From a checkpoint of a small image classifier.
Model: arch coatnet, norm layernorm, depths [3, 6, 3].
Training: soap at rate 0.0035, 9000 steps, held-out accuracy 76%.
Rows from expert 0 of block 9, named by matrix and row number. Rows with one number belong to one neuron. Each number is 128 + 32 x the weight over the matrix's rms, rounded and kept within 0 to 255. All counts start at 0.
# up: expert up (model.blocks.9.mlp.up, 8x512x256), inputs 128-255
# down: expert down (model.blocks.9.mlp.down, 8x256x512, transposed), outputs 128-255
up.404 [175 102 159 200 106 188 163 154 145 122 141 101  63 178 107 169  99 107 109 139  93 149 108 177 171 104  86 157 169 117 118  83 137 113  38 150  91 128 141 158 127 129 134 130 196 116 144 107 152 189 151 126  59 161 121  49 153  97 106 192 105 123 127 162  96 206 120 117  84 126 184 116 120 131 126 120 108 129 173 130 175  67 216 159 116 155 140 114 141 169 145 108 144 112 111 103  81 129  85 120 101 113 133 127 166 164 147 100 104  89  99 126 146  85 170  85  95 133 128 142 125 116 131 135  96 147 142  98]
down.404 [164  77 137 138  79 112 105 118 112 122  62 110 116 111  78 170 166 168 105 157  98 136 107 139 142 148 121 124 164 138 103 108 113 157 125 114 117 158 181 217  99 161  60 152 149  91 154 141 167 123 150 134 148 142 172 153 122 102 113 165 158 124 166 120 113 112 101 198  89 120 184  59  95  86 144 151 138 150 129 191 130 111 175 162 114 114  73 125 155 132 160 144 187 108 181 184 171 128 119 162 137  92  57  99 117 133 123 106 118 204 191 126 107 176 130 134  84  88 152 133 143 125 129 131 147 114 116 117]
up.405 [132 174 151 152 134  81 126  71 201 169 246 149 152  82 122 187 138  87 164 114 117 143 143  99  93 127 127 167 148  81 125 122 118 127  94 104 164 129 191 132  62 138 112 126 222 106 132 141 147 168 129 119 134 144 142 140 100 169 161 127 180 124 116  94 150 112 139  71 107 150 151  97  83 127 117  75 126 202 193 135 121  74  99  60 137  97  87 111 152  70 116 171  68  90 150 126 115 119 145 131  93 126  95 139 138 122  99  98 109  98 125 146 150 142  76  57  98 190 105  45 125 142 121 141 185 149 142 159]
down.405 [119 113  96  82 114 119 132 130 147 180 119 145 136  97 163 122 118  70 147 182 141 120  82 104 109 152 123 127 147 156  94  91 166 122 125 175 182 171 171 148 118 131 126 142 104 167 102 135 120 105 132 123 129  88 141 174 110 131 127 129 135 152 134 177 126 185 151 155 116 159 109 109 151  79 117 131  61 106 135 119  93 149  92  96  92 122 157 126 138 144 135 111 123 146 106 177 106 135 146  98  85 142 105  98 176  51 185 117  95 123 166 122 153 126 137  85  76 127 140 106 143 161 152 140  81 140 108 104]
up.406 [164 104 118 140 161 157 133 157 165 132 150 127 158 129 121  54  48 146 152  95 151 145  80 177  99  97 134 129 139 124 148 138 136 144 109 157 173 123 139 106  94 145 154 125 174 110 152 132 118 127 145 148 141  68  68  50 124 164 140  99 110 145 133 127 101 107 167 127 194 153 166  99 116 119 146 167 188 180 118 159 174 142 181 165 105 168 147  66 170 103 113 173 183 149 104 133  81 101 121 147 120  92  98 139 114  67 105  95 106  87 130 114  96 184 107 170 177 129 134 133  93 172 138 130  90 178 112 155]
down.406 [141  75 135 145 134 110 161 109 109 129  87  59  91  85 148 129  52 164  95 101 138 136  98 151 130 137 129 103 166 134 114 136 155  64 123 102 144 123 140 103  46 103 148 122 112  79 102  91 148  38 121 125 108  69  95 164 117 163 153 132 147  54 162 138 126 121 148 140  55 117 127 167  76 196 113  95 128 145 100 145 119 143 103 149 104 154  95  85 128 123  92 170 179 107 155 154 132 116 150  77  97 114 140 144 151 159 136 111 119 116  90 105 128 162  87 160  89 134 104 178 121 106 178 160 109 166 136 167]
up.407 [149 149 176 143  90 125 116 175 160 122 123 117 135 101  64 152 148 136 121 115 135 146 131 154  83  90  99 131 138 168 118 127 168 140 130 122  87 112 125 108 152 158 109 108 111 103  60  97 156 100 101  61 147 140 134  85  92 147  98 125 144 138 120 120 127 107 102 182 168 109 114  93  94 119  90 151 162 182 143  96 144  89 161 151 104 126 125 155  90 135 160  80 136  84 148 202 194 136  79  99 108 163 122 117 137 133 142  86 134 149 111 116 123 102 147 188 114  67 101 111 155 146 117 141  93  89 125  80]
down.407 [103 133 118 119 125 128 117 148 122 130 103 167  94  89  81 119  82 150 132 104 170 132 129 157 118 115 158 124 128 148 113  93 124 170 142 145  82 155 145 133  98 109 107 139 139 165 133 143 127  48 109 134  92 103  94 123  18  43 134 161 149 100 144 109 139  67 121 116  61 125 119 193 123 142 169 159 159 165 125 181 121 103 111 153 130  91 136  80 171 113 119 182 146 147 118 106 143  97 116 100 200  67 163 118  88 101  66 109  61 120 114 124 123 148  80 100  92 138 167  96  63 157 134  89 141 129 144 137]
up.408 [117 103 187  84 146 115 110 126 107 132  58 132  99  68 142 143 155 143 163 112 142 103 147 140 247 105  35 142  83  32 178 158 119 132  27 173 101 157 108  83 113 226 148 130 157 167  43 113 168 140 153 158 117 131  98 150 103 122  92 148  81 118 139  98 133 135 121 180 113  85 115 106 140 143 151 128 129 110 155 104 123  94 115  90 164  80 139 105 153 164 106 173  68 128 110 115 100 117 169 126 102  83 176 133 130 163 113 116  88 124 112 149 127  68 139 198 136 146 131 150  54 116 121  52 105 147 136 110]
down.408 [ 79 173  93 153 120 154 165  95  88 103 154 140 176  98 152 121 188 114 126 160 132  82 124  75 141 105 135  86 142 142 107 106 125 158 101  83 220 181 141  68 120 132  91 147 198 180 122 133 115 170 181 171 132 152 167 164  73 149  68  98 190 187 116 137  95 187 112 145 157  94 113 104  65 165 155 114 176 208  87  85 152 175  81 138 105  91  93 118 128 102 155  84 122 158  92 192 137  97  73 114 169  86 107 118 141 130 128 144 153 120 182 148 138 156 166 112 157 138  96 159 146 172 140 156 142 156 168 156]
up.409 [122 110 193 167  95 134 124 157 133 130 165 188 122 133 218 119 125 144 123 114 154  68  77 117 132  82  82 102  96 133 100  76 168 121 142 178  87 155 177 167  96 145  81  90 196 160 148 111  97 109 117  99 123 172  93 142  69 191 143 169 145 197  80 142 124 176 166 134 169 121 130  86 118 102 106 129 201 156 154  70 125 144 158 158 119 128 102 141 130 148 154 178  13 142 157  92 138 135 120 130 112 135  78 144 155  85 139 119 175 186 127 159 114 143 131  99 179 127  66  54 136 166 114 121 148  87 154 137]
down.409 [159 158 115  77 112 141 121 135 129 150 178 102 141 123 109  82 140 150 106  74 160  76 152 147 125 145 157  66 134 182 122  95  99  93 113 182 112 106 146 101 122 116 110 152 115  98 105  72 190 120  85 121 147 136 107 126  88 149  96  79 135 159 118 139 171 124  74 143 136 152 153 131 104 138 137 140 118 140 154  85  99  51 104 168 156 150 147 121 124 120 125 107 122  69 192  95 200  93 111 115 104 151 107 148 166 100 142 172 171 155 112 175 110 104 143 113  86 161 138 131 121 141 171 158 142 135 184 135]
up.410 [182 121  99 112  65 120  99 138 165 157  95 140 132 148 204 105 139  73 101 159 134  77 116 153 170 140 142 104  90 153 101 107  98 121 151  86 181 107 197 167 158 143 134 138 155 151  77  76 120  76  74  44 120 159 178 159  86 134 139  96 121 142 145 138 156 162 129 129 131 134  82 112 119  87  99 133  59 148  67  55 158 100 145 214 135  96 102 159 133 142  95 128 178 150 128 129 117 122 118 164 127 143  72 131 165 152  86  75 141 115 113 123 102  99 144 117 113  92 146  79 148  95 114 172  58 124 105 170]
down.410 [151 150 135  64 174 103 165  47 138 116 151 127 111 104  68 113 114 167  92 190 114 131 155 132 132 147 123 195 149 136  93 123  53 144 127 123 138  48 141 142  90  82  98 165 176 162  72 100 111 158 121 161 113 147 156 133 148 123 137 196 155  91 152  95 104 162  84 144 134 121 135 143  63 135 118 145 130 153 132 159 110  64 120 158 123 139 148 170 169 108 118 142 104 134  93 120 117  49 141 123  39 150  90  77 116 132 100 160 123 137 128  59 151 149 126  74 143 150  89 128 100 164 124 138 133 133 153  77]
up.411 [109 109  98 118 145 162 114 126 114 153 131 158 118 155 138 138 103 121  97 163 135 143 172 127  73 119  76 100 135 101  78  99 139  88 178 151 145 189 125 122 139 109 111  82 196 195 124 208 107 144 104 127  78 134 102 135 149  96 133 160 141 136 148 101 106 104  97 147 102 148 100 158 169  88 147  94 157 168 162  92 134 154 127 165  90 146 148 132 107 126 100  88 160 161 137 109 187 163 114 179 129 117 129 155 145 119  93 172 131 108 166 114 101  69 126 135 146 119 110 182  82 124 180 170 102  93 163 126]
down.411 [158  61 118  97 136 108 166 143 184 144 113 148 141 138  59 162 156 160 123 162 129 119 173 104 173 163 140 126 157 128 116 184 114 117 125 128 153 101 100 105 142 173  99 112  95 155 178 103 116 172 107 118 155 157 146 101 101 146 180 109 151 121 106 168 106 112 109 144 175 143 117 130  70 165 136 138 151 148 101  74 131 120 136 159 114 155 184  93 200 114  97 162 172 172 142 153 156 108 150 143 143 124 126 159 126  86 135  79  80  89 171 147 115 154 124  85 150  65 114 173 138  88 133 174 171 158 140 120]
up.412 [ 76  98 137  81 121 131 124  41 109 168  65 112 136 136 133 133 121  83  83 111  90 144  98 135 180 115  97 158 140  88 161 160 176 107 115 187 127 118 118 151 135 133 171 138 109 165 124  57 108 126 113 139  85 182 112 142 128 106 105 132 131 139 135 135  94 128 103  86 122  99 193 142 127  97 104 155 162 105  68 164 165 127  96  87 114  86 118  86 200 108 135 198 136 124 137  67 198 156 150 161 163 102 138 127  35 159 162 119  87  87  85 114  83 166 110 155 126 130 121  98  78  88 106 103  92 128 150 130]
down.412 [133  94 102 147 135 168 155 117 163 118 140 142  82 119 154 173 124 116  30 166 130 136 161 114 141 144 126 145 127 146 146 188 106 190 157 159 115  68 138 134 100  90 164 153  77 105 118 132 109  45 142 159 142 124 189 109 131 140 175 126 125  96 173  86 163 147 165 129 186 106 119  93 123 178 146 174 178 108  94 119 177 167 123 134 131 126  90  81 106 151 158 138  29 162 104 139 106 201 141  91 129 106 109 183 160 149  80 116 123 161 140 129 164 178 134 169 126 193 130  72 145 174 114 170 114 116  82 128]
up.413 [217 167 172 128 169 156 101 118  98 128 112 125 123 112 120 162 101  80 111  85 183 152 127 181  78  56 125 141 206 114 105 124 122 166  74 113  94 142 149 115 133 134 102 144 135 108 148 171 133  55 168 142 124 128 167  90 121 136 105 148 100 134 107 175 139  87 170  72 114  99 161 155 124 114  86 137 136 106 150 155 116 134  98 153  70  94  93 135 120 122 153 126 108  90 182 156 102 144 119 115 150 122 153 109 107  78 165  98  97 110 158 158 113 114  94  76 135 117 133  96  78 158 100 139 107  78 116 149]
down.413 [ 95 142  84 163 145 132 141  65 142 146 121 108 119  55 212 181 129 144 105 140 147 113 100 101 147 139 178 116 151 168  92 102 110  99 180 197 198 111 143 137 108 168  87 148 154 143  74 127 156  80 119 120 146 118 111 174 155 124  73 119  98  92 157 153 152 109  91 132 143 150 138 180 100 118 101 194  91 218  78 101  82 124 111 103 104 107  75 127 119 143 136 178 114 131  89 169 107 134  99 142 107 108 149 135 189  80  74 129 161 143 123  98 160 131 148 146 164 135 139 113 156 144  92 136 149 144 122  96]
up.414 [142 170 115 106 104 128 142 121  93 115 143 105 141 146 137  70 161 120 115 144 106 145  77 124 163 123 150 132 132 102 135  76 144  90 130 144 111  86 104 111 157 132 118  98 156 167 127 165 111 103  71 110  96  89 113 104 131 175 141 171 116 211 101  86 148  89  82 132 145 134 165 146 124 106 160 148 132 174 135 117 100 123 134  60 173  98 121  67 127 134 131 144  96 121 152 126 114 126 103 121 168  96  97  90 154 129 143 164 129 157  81 152 150 141 145 161 107 135 120 106 164 107 140 166  81 198 197 171]
down.414 [108 118 120 188 190  69 179 158 107 131  73  76  83 164 124 139 131 118 143 135 152 135  98 160 116 102 114 116 128 122 110 128 155 154 165 140 177 119 109 146 117 137 165 165  98  66 103 153 192 160 105 122 163 175 168  89 132 123 149 135 158  79 116  96  94 133 141 161  96 121 100  82 107 125 139 112 180 142 160 130 126 117 120  96 148 107 123 166 132 190 110 123 154 103 115 118 171  84  95 183 120 134 117  79  92 153 186 101 187 132 146 170 121  93 150 130 182  59 113 126 125 124 150 157  96 164 159 170]
up.415 [161  91 172 108 131 173 124 153 156  93 106  88 110  83  83 161 120 132 225 182  76 147 129 125  60 126 163  76 183 145 108  68 103 107 130  91 147 173 138 157 122  95 152  84 141 183 106 151  77  66 114 126 162 158 140 128 135 149  61 129 183 178  97 133 110 147  64  97 164 125 121 142 124 174 107 119 146 161 113 111 160 194 108 126 128 153 156 148 120 109 125 145  47 128 171 130 167 144 119 147  73 125 152 108 151 106  92 202  96 135  91 102 115 151 152 166 163 122  77 172 130  98 122  93  86 125  84  73]
down.415 [107 129  80  89 143 123 119 142 142 216 137 138 133  97  40 126 150 133 146  64 147 128  88 151 140 139 138  91 119 154 147 157 129 112 102 188 187  42 140 109 169 100 104 128 130 109 123 168  93 136 109 118  89 161 128 169 113 153 140 108 132 156 127 162  94 156 140 106 149 119 141 142 164 113 161  97 116 148 153 108 170 116 171 114 111 136 100 114  90 133 152 177  65 230 163 126 172 178 126  81 114 163 122 133  92 139 125 182 168  99  72  55 196 107 239 110 120  91 103 156 161 117 126 114 211 125 177 114]
up.416 [216 204 113 144 112 141 149 115 116 161 130 155 143 108 107 174 132  94 120 104 131  89 100  97 138  64 134 207 109 134 140 151 173 107 203 101 129 134 123 138 118  84 129 133 158 142 156 169 190 100 121 133  67  99 122 151 146 147  84 124 143  99 137 153 105  92 134 147  56 144 161 105 182 118 125 132  87 141 135 107 148 140 124 162 100 110 123 136  88 122 158 141 132 151 200 133 128 147 119 116 105  92 135  30 106 153 169 181 160 151  82 116 101  98 122 124 162 127 168  45  99 112 130 123  83 159 168  85]
down.416 [136 107 159 160 185 100 130  89 173 155 109 116 146 148 101 185  87 113 149 148 120  74 118 126 112 128 116 122 133 127  98 143 150 149  99 176  88 132 126 167 144 140 132 148 143 143 113 155 107 105 164  90 141 114 104 152 150 167 139  81 111 107 170 123 111 119 118 133 152  80 137 111 122 120  98 121 175 137 127 132 119 162 112 143 126 135 142  70  50  93 137 148 137 104 112 175  91 118 120  87 128 119 151 221  94 137  66 141 157  57 138 120 117  54 153  93 164 120 136 165 110 120 128 142  86 104 132 121]
up.417 [134  99 155  83 145 105 179 110 163 117 145 151 105 120 122 147 110 173 167 148 181 135 151 166 172 151 108 123 132  79  96 144 129 167  78  88 208 114 133 145 123 111 172  98 119 111 101  93 152  78  92 194 167 119  92 143 104 145 109 142 109 158 155 174 189 159 149  80 153 136 156 126 145 179 102 108 128 168 110 112  83 151  69 145 180 151 198  83 140 162 113 127 127 141  76 144 153 113 127 167 131 131  65 133 139 162  72 136 143 128  53 123 118  88 139 131  99 148  70  85  95 113 119 143  91 139 160  73]
down.417 [147 102 125 116 113 114 130 132  56  96  92 207  66  72 165  90 111 213 153 135 105 155 173  69 138 127 116 110 146 157 143 211 144 122 135 126  89  99 156 115 140 107 163 144 119  94 109 101 167 180 129 126 160 121 162 126 110 141 157 157 107 144 110 153 113 145  95 117 112 113 100 124 154 173 102 163 178 127 134  86 129 113 118 127 119  52 155  96  82 111 136 172  92 150 100  77 133 153 128 167 118 134 172  89 127  96  81 162 139 170 140 110 131 142 109 156 138  78  79 159 156  86 126 104  77 119 120 150]
up.418 [ 65 163  62  53 143 133 102 128 139 146 126 144 137 100 120 113 118 165 109 118 129 146  99 132  88 151  51  93 150 118 121  93  93 137 106 119 127 150 119 200 158 138 121 110 138 118 144  81 122 100 181 139 115 142 160 179 132 160 119 138 151 117 119 100 187  77  88 101  54 122 132 105  83 122 138  96 123 136 102 132  88 135 129  67 139 147 164 118 118  98 170 148 118 151 106  56  90 121 140 146 117 115 125 142 114  72  39 142 158  91 169  95 125  93 178 135 124  99 113 147 133  69 144 133  98 151  91 176]
down.418 [113 164  86 105 115 191 140 124 167 121 144 143 131 113  99 110 134 172 110  82 105  77 104  74 120 169 133 162  95 112  90 108 131  96 153 179 115 130 120 175 130 155 125 141  78 110 116  90 136  69 106 150 102 130 205 166 119 193 119 133 118 148 116 156 124 117 158 113 181 143  71  93 165 154 129 125 147 115 148  95 148  99 184  66 100 174 169 100 123 113  48  86 141 128 102 158 126  90 139 144 111 124  88 114 200 137  71 182 113 114 145 130 140 128 197 142  90 117 118 135  87 162  73  74  92 159 127 152]
up.419 [110 135 179  56  91 137 139 124 103 113  95 117 125 127 128 124 130 112 122 154  68 164 120 139  62  80 116 112 133 115 139 109 129 149 127 148 122 142  97 108 155 125 128 126 138 155  63 118 206 137 118 154 162 134 104 192 179 133 177 138  90 149 123  54 131 131 144  80  94 139 160 121 106  99 160 143 108 107 154 149 109 137 149  95 127 174 138 144 142  91 153  88 154  95  95 173  85 129 147  92 132 138 173 186 162 130  91 136  94  98  57 117  79 167 116  61 165 109 145  47 105  96 163  88  92 150  40 114]
down.419 [148  84 142 171 110 122  95 156 138  89 107 116 142 124 102 123 141 107 102 104 117 136 155  95 172 116 149 155  61 137 111 111 112  51 103 108 115 157  92  92 124 122 175 171  93 147 166  97 141 124 121 155 125 136 108 183 202  83 141  50  85 190 145 108 128 134 106 143 204  98 106 123 194 150 121 101  27 115  81 172  97 160 119 112  50 110 146 135 176 158 118 159 101  64 150 106 156 141 120 134 141 151 141 156 120 154  85 119 122 152 107 118 154 151 114 160  94 174 121 165 180 132 153 158 132 122 125  87]
up.420 [ 85  77 133 120 136 146 163 192 174 101 191  89 206 162 101 188 114 141  86  44 112 170 146 108 158 125 166 143  72 119 195 109 152  91 165 165 170  66  56 120 123 145 128 182 192 151 107  64 136  37 125 137 107 106 115 157 137 106 152 115  99 164 150 123 172  93  83  96 166 171 114 157 190  98 169 156 113 125 128 204 120  90 126 172 176 110 140 146 110 173 172 195 160 180 144 157  63 121 131 112 163 144 132  28  88 139 133  99 100 151 180 173 152  78 104 133 182 194 109 113 196 170 127 140 152 121 150 165]
down.420 [110 102 163 103 145  99  96 109 112 126 136 144 128  97 151 134 168 144 126 112 139 144 158 181 117 173 135 190 153 120 105 120 139 104 149 116 125 127 129 144 120 102 147 179  59 128 173 154 136 153 199 118 164 153  75 133  85 131 113  80 163  84 127 141 144 168 104 131 108 137 130 148  69 124 133 137 126 197 162 133 125 134  88 122 133 128 119 130  99 110 123 144 121 118 173 176  70 144 102  83  70 109 117 157 115  54 139 150 157 138 117 164 147 132 137 132 148 118 132 171 105 164 102 130  85  98 120  71]
up.421 [194 132 149  83 161 155 170 145 115 174 131 137 129  93 109 150 139 171 104  97 153  86 168  78 185 125 206 158 117 176 117  94 126 137 137  86 155 127 129 116 144 137  98 164 122 111 128 156 144 151 105 156  98 108  93 149 116 122  89 162 149 121 154 120 178  97 149 149 102 154 140 124 140 188 167 116 140 139 131 170 147 128 190 131 129 121 160 123 102 155 138 128  66 183 175  62 151 166  73 134 118 113 148 139 116 173 152 150  88 179 147  42 173 125 139 205 130 145  89 125 150  45 162 139 116 178  99  90]
down.421 [125 168 108 127 146 111 144 163  95 135  75 101 106 154 113 167 153 137 193 134 143 102 176 117 145 149  93 148  53 161 106 148  98  86 138 185 188  92  49 113 123 144 120 102  83 133 151 144 148 118 153 148 118 148  94 104  83 116  87 157  89 125 115  95  87 140 141 137 144  67 109 102 130 134 109 127  85 161  93 134  95  93 121 121 107 172 185 191 141 189  64 180 192 105  70  85 100  95 119  92 111  89 150 109 117  76 135  91 149 175  87 121  95 130  90  87 149 161 126  99 121 148 111 144 119 116 150 127]
up.422 [165 164  49 122  78 184  85 109 121 180 134 171 126 129 109 140 145 135 106  80 148 115 188 104 107  62 151 146  95 129 177  66 157 133 105 136 142 143 115 167 107 191 125  93 100 177 123 141  97 118 115 118 120  78 165 110 140 169  83  83  85 105 158 163 131 110 128 157 112 101 122 111 141 125 151 132 173 116 132 162 159 115 166 130  52 102 138 121  74 183 129 111 143 122 112 163 140 114 146 113 159  69 182  41 141  98 112 138 162  90 127 156 158  93 150 170 204 117 132 146 114 125 166  90 116 151  91 121]
down.422 [133 100 125 113 145 122  97 172 145 140 184  90 181 122  89  98 149 119 130  91 217 164 159 141 114 133 114 121 118  77 120 157 185 117  75 151 154 114  82 145 139 177 173 150 127 139 151 119 143 116 107 181  79 119 136  89  72 140  97 128  51 182  76 140 151 150 128  85  95 127  92 146 147 174 153 153 100  93  92 119  85 135 136  53  74 178 144 150 105  99 113 128 156 158  98 117 132 129 168 105 106 133  71 126 105 108 130 136  87 117 132 167 108  99  83 151 134 116 123  38 101 152 176 200  90 137 126 155]
up.423 [125 160 167 146 139 131 115 129 134 140 138 125  70 161 120  65 110 111 108 158 166 173 120 144  65 136 147 160 129 106 102  77 156  70 123  77  79 125 186 131 100 118 158  91  95  90 157 139 180  86 111 129 129 189 163  94 150 125 162 142 135 105  80 182  69 110 163 139 127 105 149  86 134 139 150  67 131 130 157 124 142 130 159 166  89 104 163 120 184 149 125 128 149 162 137 152 128 181 115 105 116  94 151 153 175 126 130 148  95 175 143 108  94 125 115 122 124 114 177 112 102 122 165 133 130 161 131  92]
down.423 [166 145 101  94 152  99 109 121 132 150 173 137 156 156  86 141 123 172 110 164  77 156  88 143  83 166  52  62 123 145 159 155 159  98 137 148 156 115 180 102 166 135 193 130 131 137  90 165 126 119 150 104 159 178 146 102  71 104 118 176 191 143 173 128 151 143 116 109 146 130 136  77 140 118 119 151 122 110 182 173  89 129 132 115 102 112  93 142 159 119 130 124 160 143 117 134 139 146  68 150 103  69 156  88 161  75 137 164 118 149 147 113 106 125 140 157 155 168 122 139 189 142  85 155 207 104 130 118]
up.424 [115 128 165 134 110 166 128  73 145  98 138 112  72  44 112  63 128 106 151 178 123 159 116 137  90  99  93 123 108 128 104 141 108 113 143 132 139  89 127 160 145  87 138 137  89  78 150 115 146  98  91 101  88 129 123 146  69 141 115 162 156 131  78 169 122 124 118 176 111 105 125 123 170 100 121  92 101 130 128 182 135 131 112 140 122 135 127  78 157  79 154  96 161 188 163  43 128 159 157 149 113 153  92 124 125 104  92 130 115  95 167 120 169 156 130 110 125 163 113 136 130 153 148 140  93 105 133 137]
down.424 [111 139 101 161 146 136  76 113 103 118 151 162 174 176 126 138 124 122 141 145 185  74 131  94 203 125 140  91 179 146 114 108 128 122 164 114 109  15 136 185 124 150 129 112  98 114 108 151 101 124 108 108 135 140 157 134 115 135 131  75 112 113  89 129  53  88 147 193 124 121 102 110 152 150 201 211  76  67 116 136 109 170 105 126 139 140 105 138 156 185  76 135 122 155 132 135 151  90 126  49 186 190  94 106 132  82 155  97  89 138 124 118  77 141 179  90  93  66 140 142 152  66 118 103 114 150 119 173]
up.425 [123 128 121 128 150 158 174 132 150  96 189  93 161 145  88 112  88 107 195  94 148 168  89 201 131 146 161  89 145 134 108  68 113 139 126 136  72 156 203 114 107  72 134 177  90 101  90 214 112 158 181 148 162 109 150 155 142 174  85 122 170 103 124 130 168 120 164 135 159 129  95 139  98 100 131 151  95 131 139 157 150 177 113 141 144 152  87 117 121  77  84 107 103 126 107 136  76 153 155 137 139 112 110 114 110 156  94 120 127 150  69  75 142 104 155 140 124 158 205  85 124 134 124 106 120 155 153 155]
down.425 [154 122 126 153  95 109 131  79 145 176 138 137 196 141  97 141 157 125  85 125 117 173  98 110  78 102  15 113 138  70 110  89 101 107 118 143 195 115 172 169 117 115 139 108 205  83 152 170 135 121 137 139 101 128  94 115 134 168 132 123 164 145 187 163  99 155 178 148 147  95  64 174  93 127 117 168  77 114 139 136 101 138 145 226 177 144 137 145 106 143 112  55 108 143 175 185 152  91 115 147 115 145 103 157 136  94 137 134 114 122 132 164 139 111 162 103 136  89  72 137 143 181 191 117 160  96  83 122]
up.426 [ 96  90  99 143 120 111  97 136  84  92  86 112 127 177 131 122 144 109 143 124 186 126 135 123  20 153 111  87  97 161 151 191  69 104 154 140 134 121 119 104 113 139 107  83 143  41 125 185 187 127 119 152 170 114 104 149 109 128 141  71 115  96 105 156 231 154 111 137 130 168 187 126 125  97  70 113  96 128 163 111 169 135 118 159 136 111 140 161 135  98  27 128 120 149 113  94 101 166 172 191  92 124 166 117 100 174  98 155  94 158 122  93 170 159 148 123  80 170  33 156 175 123 137 103 128 137 104 106]
down.426 [101  86 120 104 175 190 121 118 119 109 147 132  92 194 128  51 159 107 188 199 114 131 151 178 100 146 129 104 141  91 126 198  87 130  79  62 199 152 110 118 115 133 101 110  78 196 156 134 151  78 194 173 129 203 126 133 129 100 127 128 148 131 157 199 102 127 100 136 103  93 129 126 164 111 135 136 159 168 153 105 150 118  97 155  85 122 109 144  22 117 109 137 171 133  86 211 105 119  84 144 216 164 122 157  94 102 126 131 129  42 136 183 137 140 181 139 120 124 104 120  74  87  80 149 150 168 110 210]
up.427 [163 118  57 143 101 139 188  69 112 151 124 133 128 163 131  86 130 147 149 133 152  77 147 111 106 129 106 144 105  90 162 146 136 122 127 133 127 127 100 129  88 134 119 129 150 200 119  87 148 127 182  56 158 135  88 146 121 173 107 158 132 123 155  98 122 131  84 141 102 121 154 144 169 174  60  96 154 101 204 137 169 112 101  82 189  97 145 128 107 158 134 157 178 138 162  63 113 124 195 106 125 133 143 126  91 129 168  74 133 124 153 178 161 107 104 212 139 131 182 112  66 102 149  97  85 170 181 123]
down.427 [103 190 174 136 166  80 133  57 150 138 109 128 136 131 130  79 130 167 110  79  99 168 117 143 178 179 101 141 148 149 122  87 121  92 137 119 138 155 175  85 112  83  95 178 147 132 110 102 139 143 108 122 152 117 137 157 100 145 190 155  99 172 162 109 168  89 127  99 148  82 220 125 146 138 118 168 135 134 101 104 142 126 166 154  95 114  74 120 148 127 110 145 173 130 131  76 142  93 146 184  88 130 119  95 128 135 103  96 143 140 122 169 145 140  80 134 151 132 105 127 121 127  72 180 119 132 145 167]
up.428 [ 96 150  93 160 156 153 112 113 122  75 131  62 161  92 197  88  98 176 162 144 128 114  82 119 168 193 110 131 129  93  99 183  81 162 107 119 128 102 164  97  61 117 153 183  89 112 173 124  90 112 155 125 146 123 141 120 112  82  88 108 130  81 107 146  98 125 131 127 103  67  81  62 102 164  73 115 160  80 176 136  76 109  95 115 124  88 158 166 170 129 105 147 102  81 165 124 146 122 159 129 110 150 138 119 107 147 156 113  88 172 111 147  88 134 116 109 119 157 141 111 147 129 125 137 146  84 112 113]
down.428 [ 75  79 146 143 101 104  94 117 148 135 158 130 151 131 112 123 151 106 135  83 176 143 135 119 152 153 115 136 163 107 147 158 100 202 124 134 129 127 137  87 128 144  90 123  82 111 153 137 113 128 121  91 145 127  85  74 122 103 137 103 148 176  89 104 111 175 109 178  89 116 147 167 162 148  98 161 130 130 138  84 167 136  98 131  78  98 143 218 156  98 145 172 149 153 146 208 140 144 168 113 176 114 112  64  70 117 151 134 204  77 140 105 151 151 148  94 157  83 111 121 130 150 149 160  82 124 181 126]
up.429 [138 146 140 153  93 138 102 113 130 181  85 107  93 126 136 163 163  65 136 159 150 121  93 122 136 129 120 110  91  78 111 131 156 142  75  99  87 154 144  96 155 108 141 109 145 181 118 145  92 119 137 147  34 178 185 127 115 157 125 185 124 154 130 139  98 146  89 130 133 166 109 120  82 116 176 106 170 125 130 123  96  70  82  89 121 125 122 155 124  91 120 155 100 171 148 185  97 102 147 157  97 109  78 118 197 137 142 115 125 133 137 120 134 170 121 132 180  77 143 137 101 212  90 144 150 123 108 187]
down.429 [108 210 146 142 141  32  92  75 127 151  95 137 143 161 133 158 124 141 115 151  83 168 162 102 149 138 212 120  95 184 112  64 160 101  95 114  94 103 153 152 133 149 139 117 131 138 157  63  84 119 125 144 160 165  96 149 164 116 109 164 156 111 127 106 173 113 180 126 138 153 138 140 151 153 149 141 137 155 108 122 156 116  74 100 154 166 184  48 120 103 120 102 128 145 170 138 106  36 100 103 131 118 147 108 158 135 137  93  70  56 134 139 113 156 114 138  99 168 200  68 141 127 104 136 171 163 129  97]
up.430 [ 76 146 130 153 187  36 103 162  91 148 126 215 141 160 175  70 140 133 175 165 138 123 144  97 192 143 131 106 116 153 184 173 120 131 123 130 142 132 122 116 144 107 134 154 154 142 114 177 151 114 119 130 144 129  79 116 153 207 163 177  96 173 142 148 156 151 136 161 131 129 154 107 183 117  93 208 173 127 158 148 107 145 118 112  76 154 183  91 112 145  99  94 139 108 126 130 147 159 126 117 135 129 176 109 128 112 137 106 129 157 111 107 125 121 143 150 106 104 152 183  63 132 133 161 165  89 149 178]
down.430 [114 142  77 137  99 100 116 153 106 159 113 120 126 200  90 145 153  97 103  96 113  97 132 120  93  96 114  81 118 168 150  99  83 103 101 111 166 162 166 126 127  96 159 134 114 141 107 116 164 145 126  78 126 143 223 107 115 128 103 145 113 203  94 118 180 189  72  89 100 155 107 101 103 135 107 105  95 170 102  86 152  98 124 143 148 133 116 107 146  56  85  76 193 139 151  93 139 144 117  90  85 142 114 132 124 138 129 130 146 115 156 126 131 144  56  99  71  87 130  79 124 123  61 116 141 148  58 110]